A small audio captioner, trained from scratch.
Model: log mel input, encoder depths [3, 6, 6], decoder width 128, decoder norm layernorm.
Training: soap at rate 0.0039, 5200 steps, batches of 256.
Data: trained on synthesized solo parts of chorales (CocoChorales), 39062 training examples.
Rows from block 5 of the audio encoder of a small audio captioner, named by matrix and row number. Rows with one number belong to one channel. Each number is 128 + 24 x the weight over its row's rms, rounded and kept within 0 to 255. All counts start at 0. Numbers have three digits each.
After each channel's rows are labels from the 100 clips, of 14848, where the channel reaches its highest value: "top examples" is what is common among them. Only what is clearly more common there than usual is listed. The data: synthesized solo parts of chorales (CocoChorales). In brackets: how many of the 100, against the usual share in percent.
# convs1: first pointwise conv (encoder.blocks.5.convs.1.weight, 288x288x1), inputs 0-71
# convs3: second pointwise conv (encoder.blocks.5.convs.3.weight, 288x288x1, transposed), outputs 0-71

convs1.188:126111165122135134195150151122140106159096145092118149144113056169127137136128080154126176115137162099173143123212097113130100128161150101127074132139125094148197155147104174106117150121125149131096141144158132134119
convs3.188:078135152146134115097131143138135160094162140141141078081100066125112168155156185160095149109103154147149115109208113151134106094119172151113113087124143139127115088161108097110136120162128149122144094119117130126088
top examples: note C#4 (78 vs 11.9); bassoon (64 vs 8.4); note C4 (48 vs 10.5); note G#3 (31 vs 7.9)

convs1.275:121117122107116108113142184151146113092123089143098075148121146126146105118143151147133104107108146123104160124131106101081149126095161115129128133107090142078149144075117135096101122111157109093123105109158094162122
convs3.275:149131101125121144132098106113169138167121120116151122119117157114088147152114139109099024117107109138119110110150120145089107146124117125103112131088138149154110122092132096089116116118144166140114112125146127136111
top examples: trumpet (63 vs 8.3); note D5 (58 vs 8.2); note D#5 (44 vs 9.1); note F5 (30 vs 8.3)

convs1.227:137142104128098128099143134133121136102137148130154100114134091089138106160150124192169133131132152143139168126134182086123095132163119138115126150164137134167134090129153165148132131159160181146112176123162150085159
convs3.227:131129131163167113108139136130133132110137141148117119154147133127119088191123131112133176157146144120114110127199104141156122130117112135178124144162126102132094080111156112123136089102103149169151133148138102131106
top examples: horn (45 vs 7.1); note C#5 (43 vs 10); note F4 (39 vs 9.1); trombone (36 vs 7.3)

convs1.0:108127104187129075103121122090141139144098126137135139109159140165110146136152130142140146108129101090125100137115160130123137153117173149106117117128140159169164114159072101138142127035126113129123124135144097126136
convs3.0:142101135129134093129116131107071099135162203136118193113132117116098114157061090126088107133120132115138106115105152118118133116098121109166085077149111130129131108136158149118153116166166112123109111134106099144171
top examples: tuba (84 vs 8.3); note G3 (41 vs 6.1); note D3 (30 vs 2.5)

convs1.246:125145118130137153105149103121130136080129128113133149100130129141102116113137102142161145101144102113108120103140108090179115170145102148108142114099135156129108142147077160102159088103116143132135132117162174131072
convs3.246:067126151119102158128113165080104136153125106132123163101124166115165133099116103142138143108112133164141107109155126130128172080123106131084112126159157140122135127141149135088101134142143140113183137155098107144138
top examples: horn (53 vs 7.1); note B4 (42 vs 9.2); note C5 (29 vs 9.9)

convs1.57:130119109105147118077121146130128128136100140128136119177170120086124106116138124139154154155127128133149136181087139112106140157049097089122142127152098126121112124140130117114103157133156125163105107103109161111127
convs3.57:098194133136118139124125124099076135131119160097142129114145141079130142143095154158130098158152125104137140125147111112141155132112151114107140123128139161163150171131139133138117080139104113130082110092150123124101
top examples: note F4 (59 vs 9.1); note F5 (33 vs 8.3); trombone (32 vs 7.3)

convs1.26:126123128127111091138124168105133136136131127116126114122146142121136116125118164140049108118101151125093111128084123146132111125137096114133158090081186124118137102178104138080121153165145143135151108101182090113114
convs3.26:098116156147117129108152130126122147139087106121119111125128126104124140137098139136153115105153158203152125122104133130137087112109093103137152110119138113137138129141112124128149126148116154098131157095152136114187
top examples: tuba (63 vs 8.3); note E3 (39 vs 3); violin (37 vs 13.7)

convs1.194:141129136127130112127122120100102134175145127095133132085143100119145115107145153125125123138149149129124074115153166132123109130082130135147108142114120134159127107113125131131112123141135161110163073125093114150063
convs3.194:122114098097115121118114123125120115078115192134113068129157107099104106152135118151100160129107117092154128130157126136110122131119122135144108100127096133158126120138118108138156073160116161129124159148147129113130
top examples: trumpet (82 vs 8.3); note F#5 (26 vs 7.5); note A#5 (25 vs 1.4)

convs1.271:129105104145108166123156111142108175131139113118092124129153116195151118126148200111107133144130131132155163129140112128148135155142140139122118122113186094123150119102112121130095145111174129118128127090128135132178
convs3.271:057149142145126154123147123121092097124137124141091101118138139116082127100106149124145128150133124137071138102103119138091169105108113113093094165141108146110093118138120197117163114127116118118119084147108124159134
top examples: note F4 (58 vs 9.1); note G4 (54 vs 7.2); trombone (47 vs 7.3); note G#4 (27 vs 9.4)

convs1.150:112139129158086151097116160141140062098121078112076124145113177089114115127142077106126166111115147145166112098188116145145165143154108120153161149109130118123142163142140111136151124138132125122112119121111112120120
convs3.150:119142099136102111128142124120106171133121124158106103196104134085144125136095088096121075087131124143109103124139159133112147095082118122148133180122111116132154137131121111136152118145129183144122163128146126141139
top examples: tuba (59 vs 8.3); note D#3 (34 vs 2.4); note E5 (33 vs 8)

convs1.237:113135109117114092130150143172074124117095161145151104095122117135156147151132159149121162141124141107116103103180147155110146114123107155087123155096137181172119117168136110128154133129121167112105125111141102155124
convs3.237:114154123127129149149127141148141131134095125118141152140140115147105130114105138095128116145118137135159156120126168131119139138139126131120094143143142143147120112126089137163181094128150091178156122141114156137138
top examples: note F4 (65 vs 9.1); viola (51 vs 8.5); note G#4 (29 vs 9.4); horn (26 vs 7.1)

convs1.257:108135113138071169135135130144142136137105144140146149163161111122142120152133131112122137146153130132146147114140095117137119126142169129132153089129112174115116110097144140147115153094156169124144151116180079129136
convs3.257:130122124118144100102182151126134124128135148154141145118189132143125118156103118157108120118147058113132069144156127114177164115109143131150086154154133135153121104111130173153096112128175171116140083137127134127166
top examples: tuba (97 vs 8.3); note G#3 (50 vs 7.9); note D3 (35 vs 2.5); note A3 (34 vs 8.8)

convs1.239:148134125084114151144090146135108174134130115148145160172111111146119118129129084106128113164155143146089168116153089130099133103124121161116113152160085121098146103137111121133114118124150131136170127155117129126084
convs3.239:127101125117070130108134113142130134115093095159109122134115106136137056081115148150149117140115093112133116138107126160115117121127127170147119127112085144122147115129156158093119094114176118110159145123157128194161
top examples: violin (61 vs 13.7); note G4 (55 vs 7.2); note F#4 (42 vs 8.7); note G#4 (30 vs 9.4)

convs1.157:143134167100155117104104163132131137110139153153102128146138143100112131162125177150127147114131128100086086126131104123134116125144114147117142112185159130121144127173171137148136086151135126108131125125131113117144
convs3.157:118149150134131143143140177107101131152143088114102142108120110165143137157147128120135102128153143136142136141130076140121122112123135154113134099100056092086113149140126121140139171175123142139144135159145113170092
top examples: horn (47 vs 7.1); note C#5 (29 vs 10)

convs1.11:155096140149115143147147116141119173080157124108135098110147159111164127116135085100159094120104113099116148137156103101124154177110181138126122124140159110122134179127121181108088160125150130133135152081122111112100
convs3.11:136129162095100108155108112138142123109129150104123109116116114102125154133110142098055122183122156139129147131110134111201104129080132148137154142143118137107139112121119144156144187152104130153096095120121129131176
top examples: note A4 (76 vs 8.2); violin (41 vs 13.7); note B4 (32 vs 9.2); oboe (28 vs 7.3)

convs1.160:175147119150146136117197081163147133134145082147159134133095126106161143085152127122127099114121099094135089157091101157137127149151083117152123154141145108116104103114054183145144120202126098165099105156107130150150
convs3.160:104146168162098121145140132109105143080128120114138118151102144067141119136123141133070151134121079173110100135102123107121119141107138125121125151138130164136131140102142139126123176092126100078116074129143187159149
top examples: note C#4 (87 vs 11.9); note B3 (81 vs 9.5); tuba (40 vs 8.3); note A3 (27 vs 8.8)

convs1.107:163136126108146146120122130127132118160138118123077130114159111147091157157117131136074154107144132155166157134130131134083081088076133150141139090110107139113104119200122135148134140095116128109132155137139184145089
convs3.107:107168170137106143125145135099131151167130077139122122156110139135128128110142167153168130160153123105112114128162118112121106147112137096159119153143088130106120156138141116116096195120132110134139130164110127107101
top examples: note F4 (86 vs 9.1); clarinet (82 vs 9); note E4 (30 vs 8.8)

convs1.242:111112149135150166115130104142138141097136166127128114137193160137146103106123135138108136045116129092117128141133147157098149130142108159141128112154145114130116139112142104130153124172123140119126116124168118092148
convs3.242:124158110113124150134090098142108124128172141124083155115179100127117101115095099104137105142132140041141119115144119174131149106144175096142105128116152142114134085187152144143099112136157149160128054127144141130159
top examples: trumpet (48 vs 8.3); note D#5 (31 vs 9.1)

convs1.92:130141112078145106083118141139136173137077098135133116171098115095110134143153161101123100142160139119161133108118118161105099099167100101098150117096111161129115087115125138130123115168138118123130090083085143090173
convs3.92:142145108159100130144120087136147072139135065118133126098172129093086145132112135126060116123078101111151076129096127120093099190161094133118163153134109136119119156158121169086109095109160148137147129129104127124170
top examples: horn (64 vs 7.1); note B4 (60 vs 9.2); note A#4 (30 vs 10.6)

convs1.264:140145139051103101164131070154154172135125127116122141130136140130136132166136114153116113156108105133137155129119123180131151090097137128136111089205119157069143124136126109132109137055098074114136116118157105121115
convs3.264:113160110154103155132143112112158105123144157139122123088162142150077132112131104155164124104142112165124081137086139109116117147097197147060108184101160154133087108121107137134139120159129160108120130123146122118120
top examples: tuba (90 vs 8.3); note G3 (52 vs 6.1); note G#3 (44 vs 7.9); note A3 (32 vs 8.8)

convs1.55:106136145149111134154115138098073132086125099120108109136170145138120097111148090127137128141097161146147144139108127179131107122138118135146134153143135089139132124127126142087095162126108132158133142106078156121102
convs3.55:122109137137124135062137124111131171124149153164106143131119132170080126122114116143099152141101113128144163147145165137098136164136097176120119075144119126100125093096118110076144121129143138147154130132095137137138
top examples: note C#4 (60 vs 11.9); trombone (55 vs 7.3); horn (36 vs 7.1)

convs1.187:104119149112133121112127125106218155111142121152145130134144143117121114124174114100105103172151132122153128127112108125171124130098122114136164144152110133111057158130152140126111106146135117116103111135088144129165
convs3.187:156155148095127173089131133146155129109117129095078131117150118138108144150107123102140134160116158126163137138177118115127096163155098125145089142163113138144128142127135065122124152128099137148181115116120116142078
top examples: horn (62 vs 7.1); note B4 (60 vs 9.2); note F#4 (27 vs 8.7); trombone (25 vs 7.3)

convs1.285:125142097127129104088123117118123140097125068105143118136112128147115103139096126129111139152147146130184158155111151129138123126118121108148110115130129095098109149147147136120143066146168106110157116135129150126145
convs3.285:152117113119077111155122134110151129124092119135106090147133140128139123101141149170107102098129129093119138119133143136142149100134125089153153149130142174158153073141148117089111133179113113147111124134091122154107
top examples: note A4 (94 vs 8.2); oboe (65 vs 7.3); note B4 (28 vs 9.2)

convs1.135:136129122110122079091157093110148154152125130133104149120145117096104116112133121114109131171128131143100129127137146152148133113089141150147162124137131052143104159125076135149102148101165110106127120094130183133137
convs3.135:141147153169134131124117101115093125151101123144091102124130147102116093105083158133120117142132149133120171139068142164103123130128106122090141195133148116145150111133144175160133122115134092095127124130116163157145
top examples: violin (47 vs 13.7); tuba (44 vs 8.3); note E5 (42 vs 8); note B3 (35 vs 9.5)

convs1.105:079109136108147121103112103107199144130126157177164156136142144112124110137111150121119102167169139162110105143092124135126130136156120117111142144145141138149123153087123145167112108096142129110098093119144129097158
convs3.105:120127097096131082126155143150109138126139088150148140092185085113075144113122111076136124097141132140162127106154146146128111135105105118088138160121128123168146164085098167146128111109143078070132110109139111128137
top examples: note F4 (50 vs 9.1); clarinet (43 vs 9); note D#4 (39 vs 11.2); horn (26 vs 7.1)

convs1.222:158130135118112127138108071129139106169150136121076104146120097108113116112140144111148131131118085120169145130177099128169134128175167115155103135106164119135243143105089157144149149118125126142151150130138031128116
convs3.222:171172091172131110103096152110106147134125117153106135128117105141113102182130118140110167122125114109117093146123158134118129136124075114131097138120165152146118151094134128115125180149113136123112131154136169143112
top examples: tuba (91 vs 8.3); note G#3 (63 vs 7.9); note G3 (48 vs 6.1); note E3 (26 vs 3)

convs1.172:140167148140094144128135095123152132126143116139149144134126103096132086133131108127091124135150126145102122118174119139165092147128134142110106139134153133159130052116140128140181143127143099141092133106112180122054
convs3.172:129148142099141141209119111084103112139147133123105112141118153132131135123122152086143151154098169179137113156165110167140069140122123101115101124092142152124164131087101119151090122119131151167119192136135095141183
top examples: note C#4 (53 vs 11.9); clarinet (46 vs 9); note D4 (37 vs 12.4); note E5 (34 vs 8)

convs1.283:085121101130141133127118136108120121150141110133096156107137081146122114132101087153150127094111119165117130113119130101138121105127184099137143115104124074090132128140127136149148125169166097115136102132114125145133
convs3.283:100130120151117114110137129111149114116111144149112178161143129153099100120111122175103120110149120110116143165116127117097087118098116129134143137136120106104100138148116145137104104158105109124112103123123101066131
top examples: note A#5 (44 vs 1.4); trumpet (37 vs 8.3); note A#4 (30 vs 10.6); note G#5 (28 vs 4.1)

convs1.41:146112091122134124138118161112138100126124124107123130098121113098146135169157124130139129088117148097156133111086133139093079099123179132133132159156137095136107165137105147136136163087102153135174111149140103117138
convs3.41:101128155107118135142097141134074119120124183126149111119087174129115148123185140136152121131128113126139147115165171142140097145121134159121104111150117145152109128141124147113092173125158126134119090144122142103127
top examples: violin (72 vs 13.7); note E5 (57 vs 8); note G5 (42 vs 6.4); note F5 (38 vs 8.3)

convs1.128:109147164157128103156130200127136128175121146184140140113118138140073155119106131140140119160129114149160131094116159151178110101116074126157120141107121113136123111136142110148134090105136097119171116121108129159108
convs3.128:115120150088134100124144117140152104094084138129097120130106113147143054146134101127081090113134094099074109109124178129143087081135122127124156158087134100127114090167113147083120175137149119125142126133145150092110
top examples: trumpet (89 vs 8.3); note D#5 (80 vs 9.1); note F5 (33 vs 8.3); note D5 (26 vs 8.2)

convs1.39:169129146091146159140110163118108146142113145131085136097113112084128114108099125159115161143118137086107090144132122114120140128170145111149119164125137110128181124111154095149125125173190147160148135133122144131132
convs3.39:105137152081174137150098158131109115094112092153074105135137130076103145127191097123115101137147149109078136117158119151140153134145148126095125146149103149084128166142123120084120115114093128130109108123117152111084
top examples: note F4 (81 vs 9.1); clarinet (80 vs 9); note D#4 (66 vs 11.2); note F#4 (28 vs 8.7)

convs1.84:151103144136138096154151143123117112121161090109109154157120153120125150144086115144125114132175110145114089089146148143103125152109096091124140083111135102119115138090112105113101170154145160107126178113132164175156
convs3.84:139091150077145171090087115137129104085096107140160119130132119088143163125121139120126127150148126167155106126135131112124167087088165142134175161129126139096140116088129083145125109142165154106140187157153071126125
top examples: violin (41 vs 13.7); note G#5 (28 vs 4.1); note A#3 (27 vs 10.2)

convs1.276:111145147189118125114124154161189135072122140145145123143150154081088131168135150133107133119128140163140135105159143154146119112117145107097113133140167134132134120126135128148096121107111137117142146109149079105141
convs3.276:106069146123182153097129167150094112079122142150127138117122127141173146128129118126160139170095166154131181122101118135102181133168157117119126114125114119148125134102157121154119146130098111121166080114140114113141
top examples: note E5 (73 vs 8); violin (37 vs 13.7); note F#5 (28 vs 7.5); note D5 (27 vs 8.2)