A small audio captioner, trained from scratch: trained on synthesized solo parts of chorales (CocoChorales).
Rows from block 5 of the text decoder, named by matrix and row number. Rows with one number belong to one attention dimension. Each number is 128 + 24 x the weight over its row's rms, rounded and kept within 0 to 255. All counts start at 0. Numbers have three digits each. After the name is the row's rms in percent of the matrix's.
# v: attention query, key and value (stacked) (decoder.blocks.5.attn.qkv.weight, 384x128, the v third), inputs 0-127
# proj: attention output (decoder.blocks.5.attn.proj.weight, 128x128, transposed), outputs 0-127
v.85 106:100110094141156160144138080101090138148121138131127185122131134124130127124098090096124114134151177102106140130081154138128136115094116148139133143087169153107110120090113171130117131106146131094118140122119108097098146129111086142132107141120104145152152130125125127123138107103143112073114157059107083129152118119128132109131135141098142104113088122077159118113081164128095092147094
v.86 087:117149139177122153176120093087138162143131117122086144119172128125132117114164097100197166143112127174163121083134191139117122116124140161160117160139163151131126173138149132121139142147086165125129133108147138122120120131095098150090107110123137133153123158140118167121081136153166101150113121121119091139119141139109158132118103147140121136139147137158184152144136144124162106134120
v.87 091:132166153113127130127158113167123134111146140131099133147122113134127117164144123173101111132129136146107133159122179171190154144117133121136112132133076088106095133147125145148145142094135132158159086108127110143110126112160161133145147120105093152097118161132158125145142128141115203153117128170110169171177172130105121125105137110136143164123144145067135152153124114114098136115154
v.88 107:138163145149120140097154135140095116053141130143122122101117139169110181075175128174109117127117125129117124173132148127136143092129106123092110160161120141120098114157176102138149116155191150116151128091166119106132150097109127155169123118144135137145151111108103150116165125119095140182178144147131143120119124148173134138086142153137120113125121144124106109148138113102144141135138
v.89 088:144121101136110138121114154119149097138172098127137125147132154135161088140095142096100168163106106125147163122108141114124139096172182129137135156107141103088158189137115156149138127127162124127113135116128117153153125144135139140093128162135120112140135136107186116111092120137133136115072175159122074161154107108098152165066130111077119105144147148121140155120131126140106116138112
v.90 100:103137134129112155152133125151111120136129138139163129114142150153139132149132188141093177164143109137134159111082120153155129093137152135134105141103168144125164117110149157118133181157113107160119148131135109155098098092146134117108077166103169134146155139132181095122110154133142143131157107128140097164141131097165182137129123154111147104098138111094143157097131160126075128089135
v.91 080:157118102132126154169077080132141115132109142181102132092110124140099172116153158091151118124138083107148118096132174127117095147105161124103173129118134167122127128159126145126127143113147137112139137112124127102171104127104108135167115113121114145175143070095155122178106118147164173118117128135117126170174130111122110121143167109109155144103137164106128110137096143141140099158134
v.92 117:126178100122128166092110118111145139151099095125107116139137111147131147084122127098116178111150172155131162172110102119114117124152124189134107154133184132119158141124148092112111150089111129147129125122123141162134135084134106185077132135140136147173148098129104109124123142141064131130108162118091114159109148132142144115115158112160127109085127096109118106132153139092147136120112
v.93 094:172135127127105122153097083169137129147131107126116080108149110106145110103103163111133117158119107137177145148104149152089128146077147152125150162106156136135074125100154154136138124123093104138086103142125114154127142117125152129146144124119113126110112111125074090149126106084128137122072112092139113092141142144107146137127157110128120120153121145127161149101105101110130150172052
v.94 098:132152150123104165147114110139074126134166122164108131105127145131123164094140143095140100144091145126117158116140125108119179130106152135141115136099167107097147145143115154130149105097148115139110102125117116169108183157182118141099169143092092153158113141131149089097067139128142133137134133103137141109127098148090161141108151139097140136108151157130139119137138193101147115112085
v.95 091:149089093106120141109123114110139106124169127128108196143133132123141108107087112082161098146105143140092161112127134141108163173111152096117107089132107147086129129162093120106114129068095138095168127145128117159105110116150142170114145124120103115108114146156094121113148144102132119130161134112151126138068143115126107137170150116119099139101167174147132127162141133130166148105108
v.96 096:109150122159145122133114161126112118132163138098100136100102135135126105135152112112062126114118159118068115128149128139115144069107126128122140175155150141149103101162133138116071110074139121135114161123139132096092136171123068114171128129150079143113119122149090125097132089129140143115144124112137097144123121103135154195147143089155121153126136159128124160098126127116105103129106
v.97 093:127068097175087140112130131125167159133128137124109127112163135135180118145136135110107123152092165131128130148163142133071131150155116147094125108131115090103105124107097140097126156117088134084142129141088164132136151142144112140189181128170142090112155178146139123121132158146151135113149129110151108125139144130170126136130120146156134176128138151136122162146124084139169141156122
v.98 092:153163069137142090136118149151097111079128127116149126102093118091142131114173148126079138092138142117122157093153106158141088183091120134144107085130118108117152134135142129162125087102129122157116133147141085132133106124104126113168200116132077169140152129144159112133111090103120151146164163113140146114118167138130125150126143152136091116111109115146134145131138108125140123123093
v.99 110:082204163165127096151164151128141153160139118115125130160140166116104153125143128096155110136117155135126101094109144137152119114190141098127146133165116163168134160146151107144117131126136143132168132130098108145119166119129134154153167094118079111101121170115158088147121099154120097119102135152132098147159149107110107153159116125107134102104098129134138172120119122128085151146138
v.100 098:127130129105142097095132097102110129143102107114139134141114125143163101071082129169117131142117110128123076071155157092155159120125123154152128137148125142161111119128106139081131150136101104126101131163125161151135163123137118112127151146117099090133111183171185137129156123164127128142116138082133118137144136127135100122162063122129113148128066158133136137135112074124135131142148
v.101 089:120091115146108116112133106125140137097146162145091122127103126126124116124121163121140090121130111137138167126104104152139141106085119098119133122090136136148135132137128143128126107082095100123108131145171120145125128096101111143137082140094141179125056080105144135136132097095130073163155136133123118136136160107210105154137131151147104099157127173168112137096134119110175136115109
v.102 099:138109131166133129131157147115096151123124114127144125174134143185119124146105126181115144131157132138151159101120140120168121147136113113139157116126157124142120145131137152096109128150170088106143122141129133093159139120166120127158143084139109093132116131117171142152128081105086138123192166140161155107152117138123123154157153141116134162110118172116141158115132194141124063111088
v.103 096:104122100110142098094136086111137126142106120125120109120122078166132114128114175095129152133120118131095183128093132114124147123123143118133112148130123163131143146138110092152123154137113073155124157157137103177114104114160085118116117113118160141074106135081101147173126093182142115121098105105117136120127131157141093092159159154134138132095117116154138136119159146057122136104145
v.104 088:116164101106116102125130152147126130118133126147117134162124140137086187113128122081136118158110119157168153111140112166120139104162072147109133134097117130116147100157113108176127163133142145148117157110136152110114196140117159123071121158131160135183139120146115107107149157112103140089120178115126135107094086144114143128125147118099156171094140127136123116159149108083116118104128
v.105 092:129160097111128107143125122097132156088143086125150134069122111137100143124144145137151152126142113148173160090113110164085166116120141133117086148089131157123151129107112101138092105136153135143128157151168159139161148130086118173133093138106120099121126162113100135115160161104155138110149123112098123144149170115119188135087126130127140154129167078112087125141099141112120132155157
v.106 095:116118140098129150115116097108128126123099105111141133157093163096151086149159088115104150108171156144128164138142162116159136117127152131135095140111082087111138147136133110085090081088125098101136103157121132157121122087128103105128130171162100170155145119116133152130129109101151139106157125140123140094077104129133115107060131142149085141122095157127122126140145116136136093084113
v.107 095:112084113129145095110121098095110144174099143113108105111114130082118131130130171128144154133116117105102136112102082163164093111095065130137175159134091145121112137135099116127124139092149127111122147132119109126132115146156122150123129121141119124090132074117092111102156157121122131124079143148096163137125153090138060087144111115112134165105128132138097142181125138084139135119108
v.108 098:113123163120095107128132134136151120107162113116090139143103144101127113150086126121109145117135101092086124071158142089181154136136114118155131114108112143136104091108142128160131097177131183081096127190119166140105138104121149123135140074112123116140114108124116078139133146146069143105149131128108159108133126115154123125138146125129106115118067120140130116097108073114119125138108
v.109 096:126153117113125086121153166135077145079144102123144148137128120138119110131130156119125143152110074101107155169114158109124111116136132125103098121123148120168075141102134173131168143090130146137093120137132104132123152194130125100116154104135066149141103129128108103124084134147106107113098136071136173178124151113135130137153126152127153117098098136177124146110103088134122124132124
proj.85 101:125154123157154125103080149124153073116115092129129133141094134132091104127163140143121127102094079128082128117161156146130110161141189141155114127144151140145078131146137090118107107128100137119098119100122157167100073105136109102146150121087152118120082131090146150121141128119108131155125100157092101122138083145099097134147167127141146143148154102137114107151153125133115117110171
proj.86 090:102137141120114115096134152146131086143112166173129073103090131114152153130093149137097114169152165109080116143129103101133104150185164129122126123138127122136120114131103126133077130116125153094136159133107139099162116150136125109093109139097112112146119071135174125088127141094117106172124152143180139157159158138145153125160118141111148108117151142138135125097147116157095164144096
proj.87 093:173113103135120115144118106166068104129148105181135134170135113160117138113153160131151142165115144143140103094165124142121137101154116115139127109122124135104117168141137178127141129165145146117148157141193109150110177123124082156121143151140129144082124137091132161143166158137141100177144155185149127098101108168135141135119088146111136120125113092115104123110100139140133125135110
proj.88 114:114104103141104100148139106119142155143133170096123120079151134152142085131086086112149134082169164129129173109099125104108135150099148082102161090101125164114176130130106141092088145082092135106140127126122098110127102130166128113124132091170118131111152144109114162149128145127113149090106141116129126156094114112138126105129184162156122113127141085148152149134112156145139131112127
proj.89 090:113131144095121146123154115135117130147135152092119103156091075136154150147173126127138119133111099133101075131169132117167130142114100161123134130120128106125105087123149105143134121122109142114125119117086175139062154105140112126175141145129091137123089135158132139094131098171083140114115089101094181108103154144118103113115152164146151138086080135107117109121101129147121168150125
proj.90 106:123137117122141092123122152096148126129120086148124156161124091132137174125128119120196120075119127107125119113151125185081109110112117116131143109121093134135101146119099108088141142132096109102136122132137192093115076128102118126142179124108048131152079127118125106088132130118111102107083148148128144086118125123139078140101118112144120135128106135121162133131114118161139126146125
proj.91 093:147111134126117111062121162153124140154096078097130113121111096133137134129116097135149126098120121159130078129121073104126108117097116111103096134113162163116118101130084123134106122127092122139116121101124115140129138143189121128100134161086130157153131130122134145098121081109121094123128111113120144135105164104133096159103105102127131111145070106197136110143124095147101098113075
proj.92 122:138119158144141138139134135119147110138094144078139114096148121146129092150133122141167084101162143145135072116158115136195136174095154104112171131115137165178142128126136126149140154153116183136132119111149143163131097160154143117168140126134125159131149127140144173134138126151139146124145133122115141077150170147111128135149120118122156099155168121129177147125082143161076145137131
proj.93 099:121122098141203181100135144113124128149148125126103117155114128159145147148134131134128162102107140129126101127137151148111147106181116137113135153113164153139168140155119133150148122085127132108114138134092114158138098149164156135140138146143130103126156129146149183087170117192144106145153133113117156136150191142148139147146090131168140121155179134159175098142143122129125132101149
proj.94 112:093127120129175177102145135153180126144151105114177129152113083140163090165118136137128161131123146131159131153131161107114095156128150155132100131140157161132135100118122161135171122150108137117109156172134150119074095123142139097158140093150104103075130111114139157147168120155130130152135133140113094153184112148143101105182122160118151126123114098128144106147158097125126131126126
proj.95 085:120156168121132139164129120160139135162118098100140070124147134098101107163175118148110135134150106089154080091110120097122128109111116138136127157122114140142157124112114130100103140176104111139095128142113153080111091104131124083176121175108130143157125124101148128170099099129177148136119132125114133133155083104133162178138139149154149112108148080118119107120143146130085143134144
proj.96 103:141119132111107110136149138104150132147108179128136116147142168143120116151128128164161116110120114085151139151109132108155126105167134093120141095155132122156103137141140109123150160130130088095081149144115190164111108099111128158082095134117181075144112111132087093115078125123095098143118129150119128129138099159139161130132107157166101122096115092135126130076140101081118127125133
proj.97 089:113183164120119139118131074122141140122124142081142092122144150134119165149137105117078120112160127137121112106164093115174120168115133117122138079153149166119161101157168154165125165107161150161141119183134129154131140102150128104100162125079144106129140075136092117136160121112136123131139175135150094124124127137101141161130167109130125100127145095116116120121171122147125130113155
proj.98 105:087130202106131148157147125102114141178105152128183110136142155109106154179111111152146077104134128157121149145095112129127153121134146131173127121164140121179136132136158138095147128104125110125123111102095168104082133127143148159120116122133101104153098137138103064114141124149119107121141108170118123100112104155147144138155104089152156135136128104115131137100092160096133109124154
proj.99 099:180098103120146156113111125157132100113128152119152131144114154169118161183120127192158140132141082144090158132135128144142137126092107107137110132154133123142122113111133120101103091153100117138093116142100127128153114125119137083105079155123107160110111102105095161113116167130102118135136088121134125118109148099133142132141117172130123200122131117160157122162189135159148138151098
proj.100 095:116123161153102158125113138158132115142130128085107132128131102099091142170146142082139126091145131147075137125153119186131143136130175119142120129142150130114158172119137170147131118152102155079137157138141142083167097088126144130099147111095154132137127107102105181153105109103115119108114176130160103139121120132097119091124158172115169130163143105125138137150150148140117085159130
proj.101 092:073118125130083109108131104133102087139110129133172111141128125101100126108127116117128099121121164117141104107134145140129107078160120110151101107117115156076108117160124135119105166099096106100140132127067129116132137143120126088124129108142141133165155100113090078072126140118124131048145123154124137140146128157067126140144125131115144158131153124099143087137126139124122133100071
proj.102 094:139181142153119130124096131125128128120103145102172118191115131145116145119113138119135114110118107146062076132121136157124107137124100144129130127144121091089123167152134133102115149118152137115083092173126166093107114139074126127101146095146138152160118106108105120062138137114145098109086096129130093130160102111138155149108115083105134172161111143132129102112127124144125088137109
proj.103 097:110121090132112119145129101132090078099139070145139178132124111147103125110128111124129131103163124098080164118156167181136126136109147137135125121159165114123096154099125146134163112138139158129162111128100109090112151133133134143120142160131129123167108129142098127095112088098101107101175108143131130162112116140095171151124182149135138143107100152126170104147101095165158142121096
proj.104 100:153133142121129112184124124116157154112121132157170128116130124153134077157172118122117131096126121102123127139111153065083108169131145139108123141142122125126116137131158123131091066134137124117152148163110081132076110179146110165151112105108124105119147158092186122122110090159160115165138103156133145148152127146146114118147104119112107120123160115114125128090083118143096158107145
proj.105 098:123132181152138141126137122134140170097141148126130125156165116097119143084130163090116150112120111124102150171163158121116116171142148121139140160124137149107109116081132112126145155123135140126185101131117119099093136127138169123120174164137129110156096140165109138142135131132139146113131117138149151147090150124106100120157168190183153083089111135131099097166139134126103155118175
proj.106 098:109138152136144118122138160131130157182151168127078088134122120119120115069102144122124124145093129083152064138099109091108142068136104112146189108129139101111068120152121109139131131149159139137132108124109134087113154117123128136123165124116122112184132125116129104175103113155134126091146146167101140134113144126136135141138105126120099109092153139144107141107082113121099104154144
proj.107 093:180165123114135140127127137151145087174180108158108169156108137149155115141126125086106108126132130183140161119153135122123138158143169126134095104130148133112105119155148116137148128145071126154125126169140108083110127145120167135110166125162102113120140124097181093117162102155107117111117129087117134117091119150140152163099123177141123114107097154153163117125159143143151151159132
proj.108 098:127113096194146124144120131138101181103114128094130146115134109125122129160176126154139116161140117122142168113134109139121106117136126164111097160159129161124143157134109176088132094130128138119137174070098098154115080158159132136117126166161086134120131157098128175132109171114184150144133122162161153132135166114102106125105118119172130127153147156112132123155127140149130125149135
proj.109 098:094109114145069160129135109108100088121111078185119133136123151112128146136142131164156106123125122139065128126141110162128156148162121105167106132116146138124128150093112088120117124154107145165130136129134146153104108099148135167121094132144131160096112104111114137114137128128085168144134112158145047121130105124160132139157074117149157145154159120133162134133146159167123113134100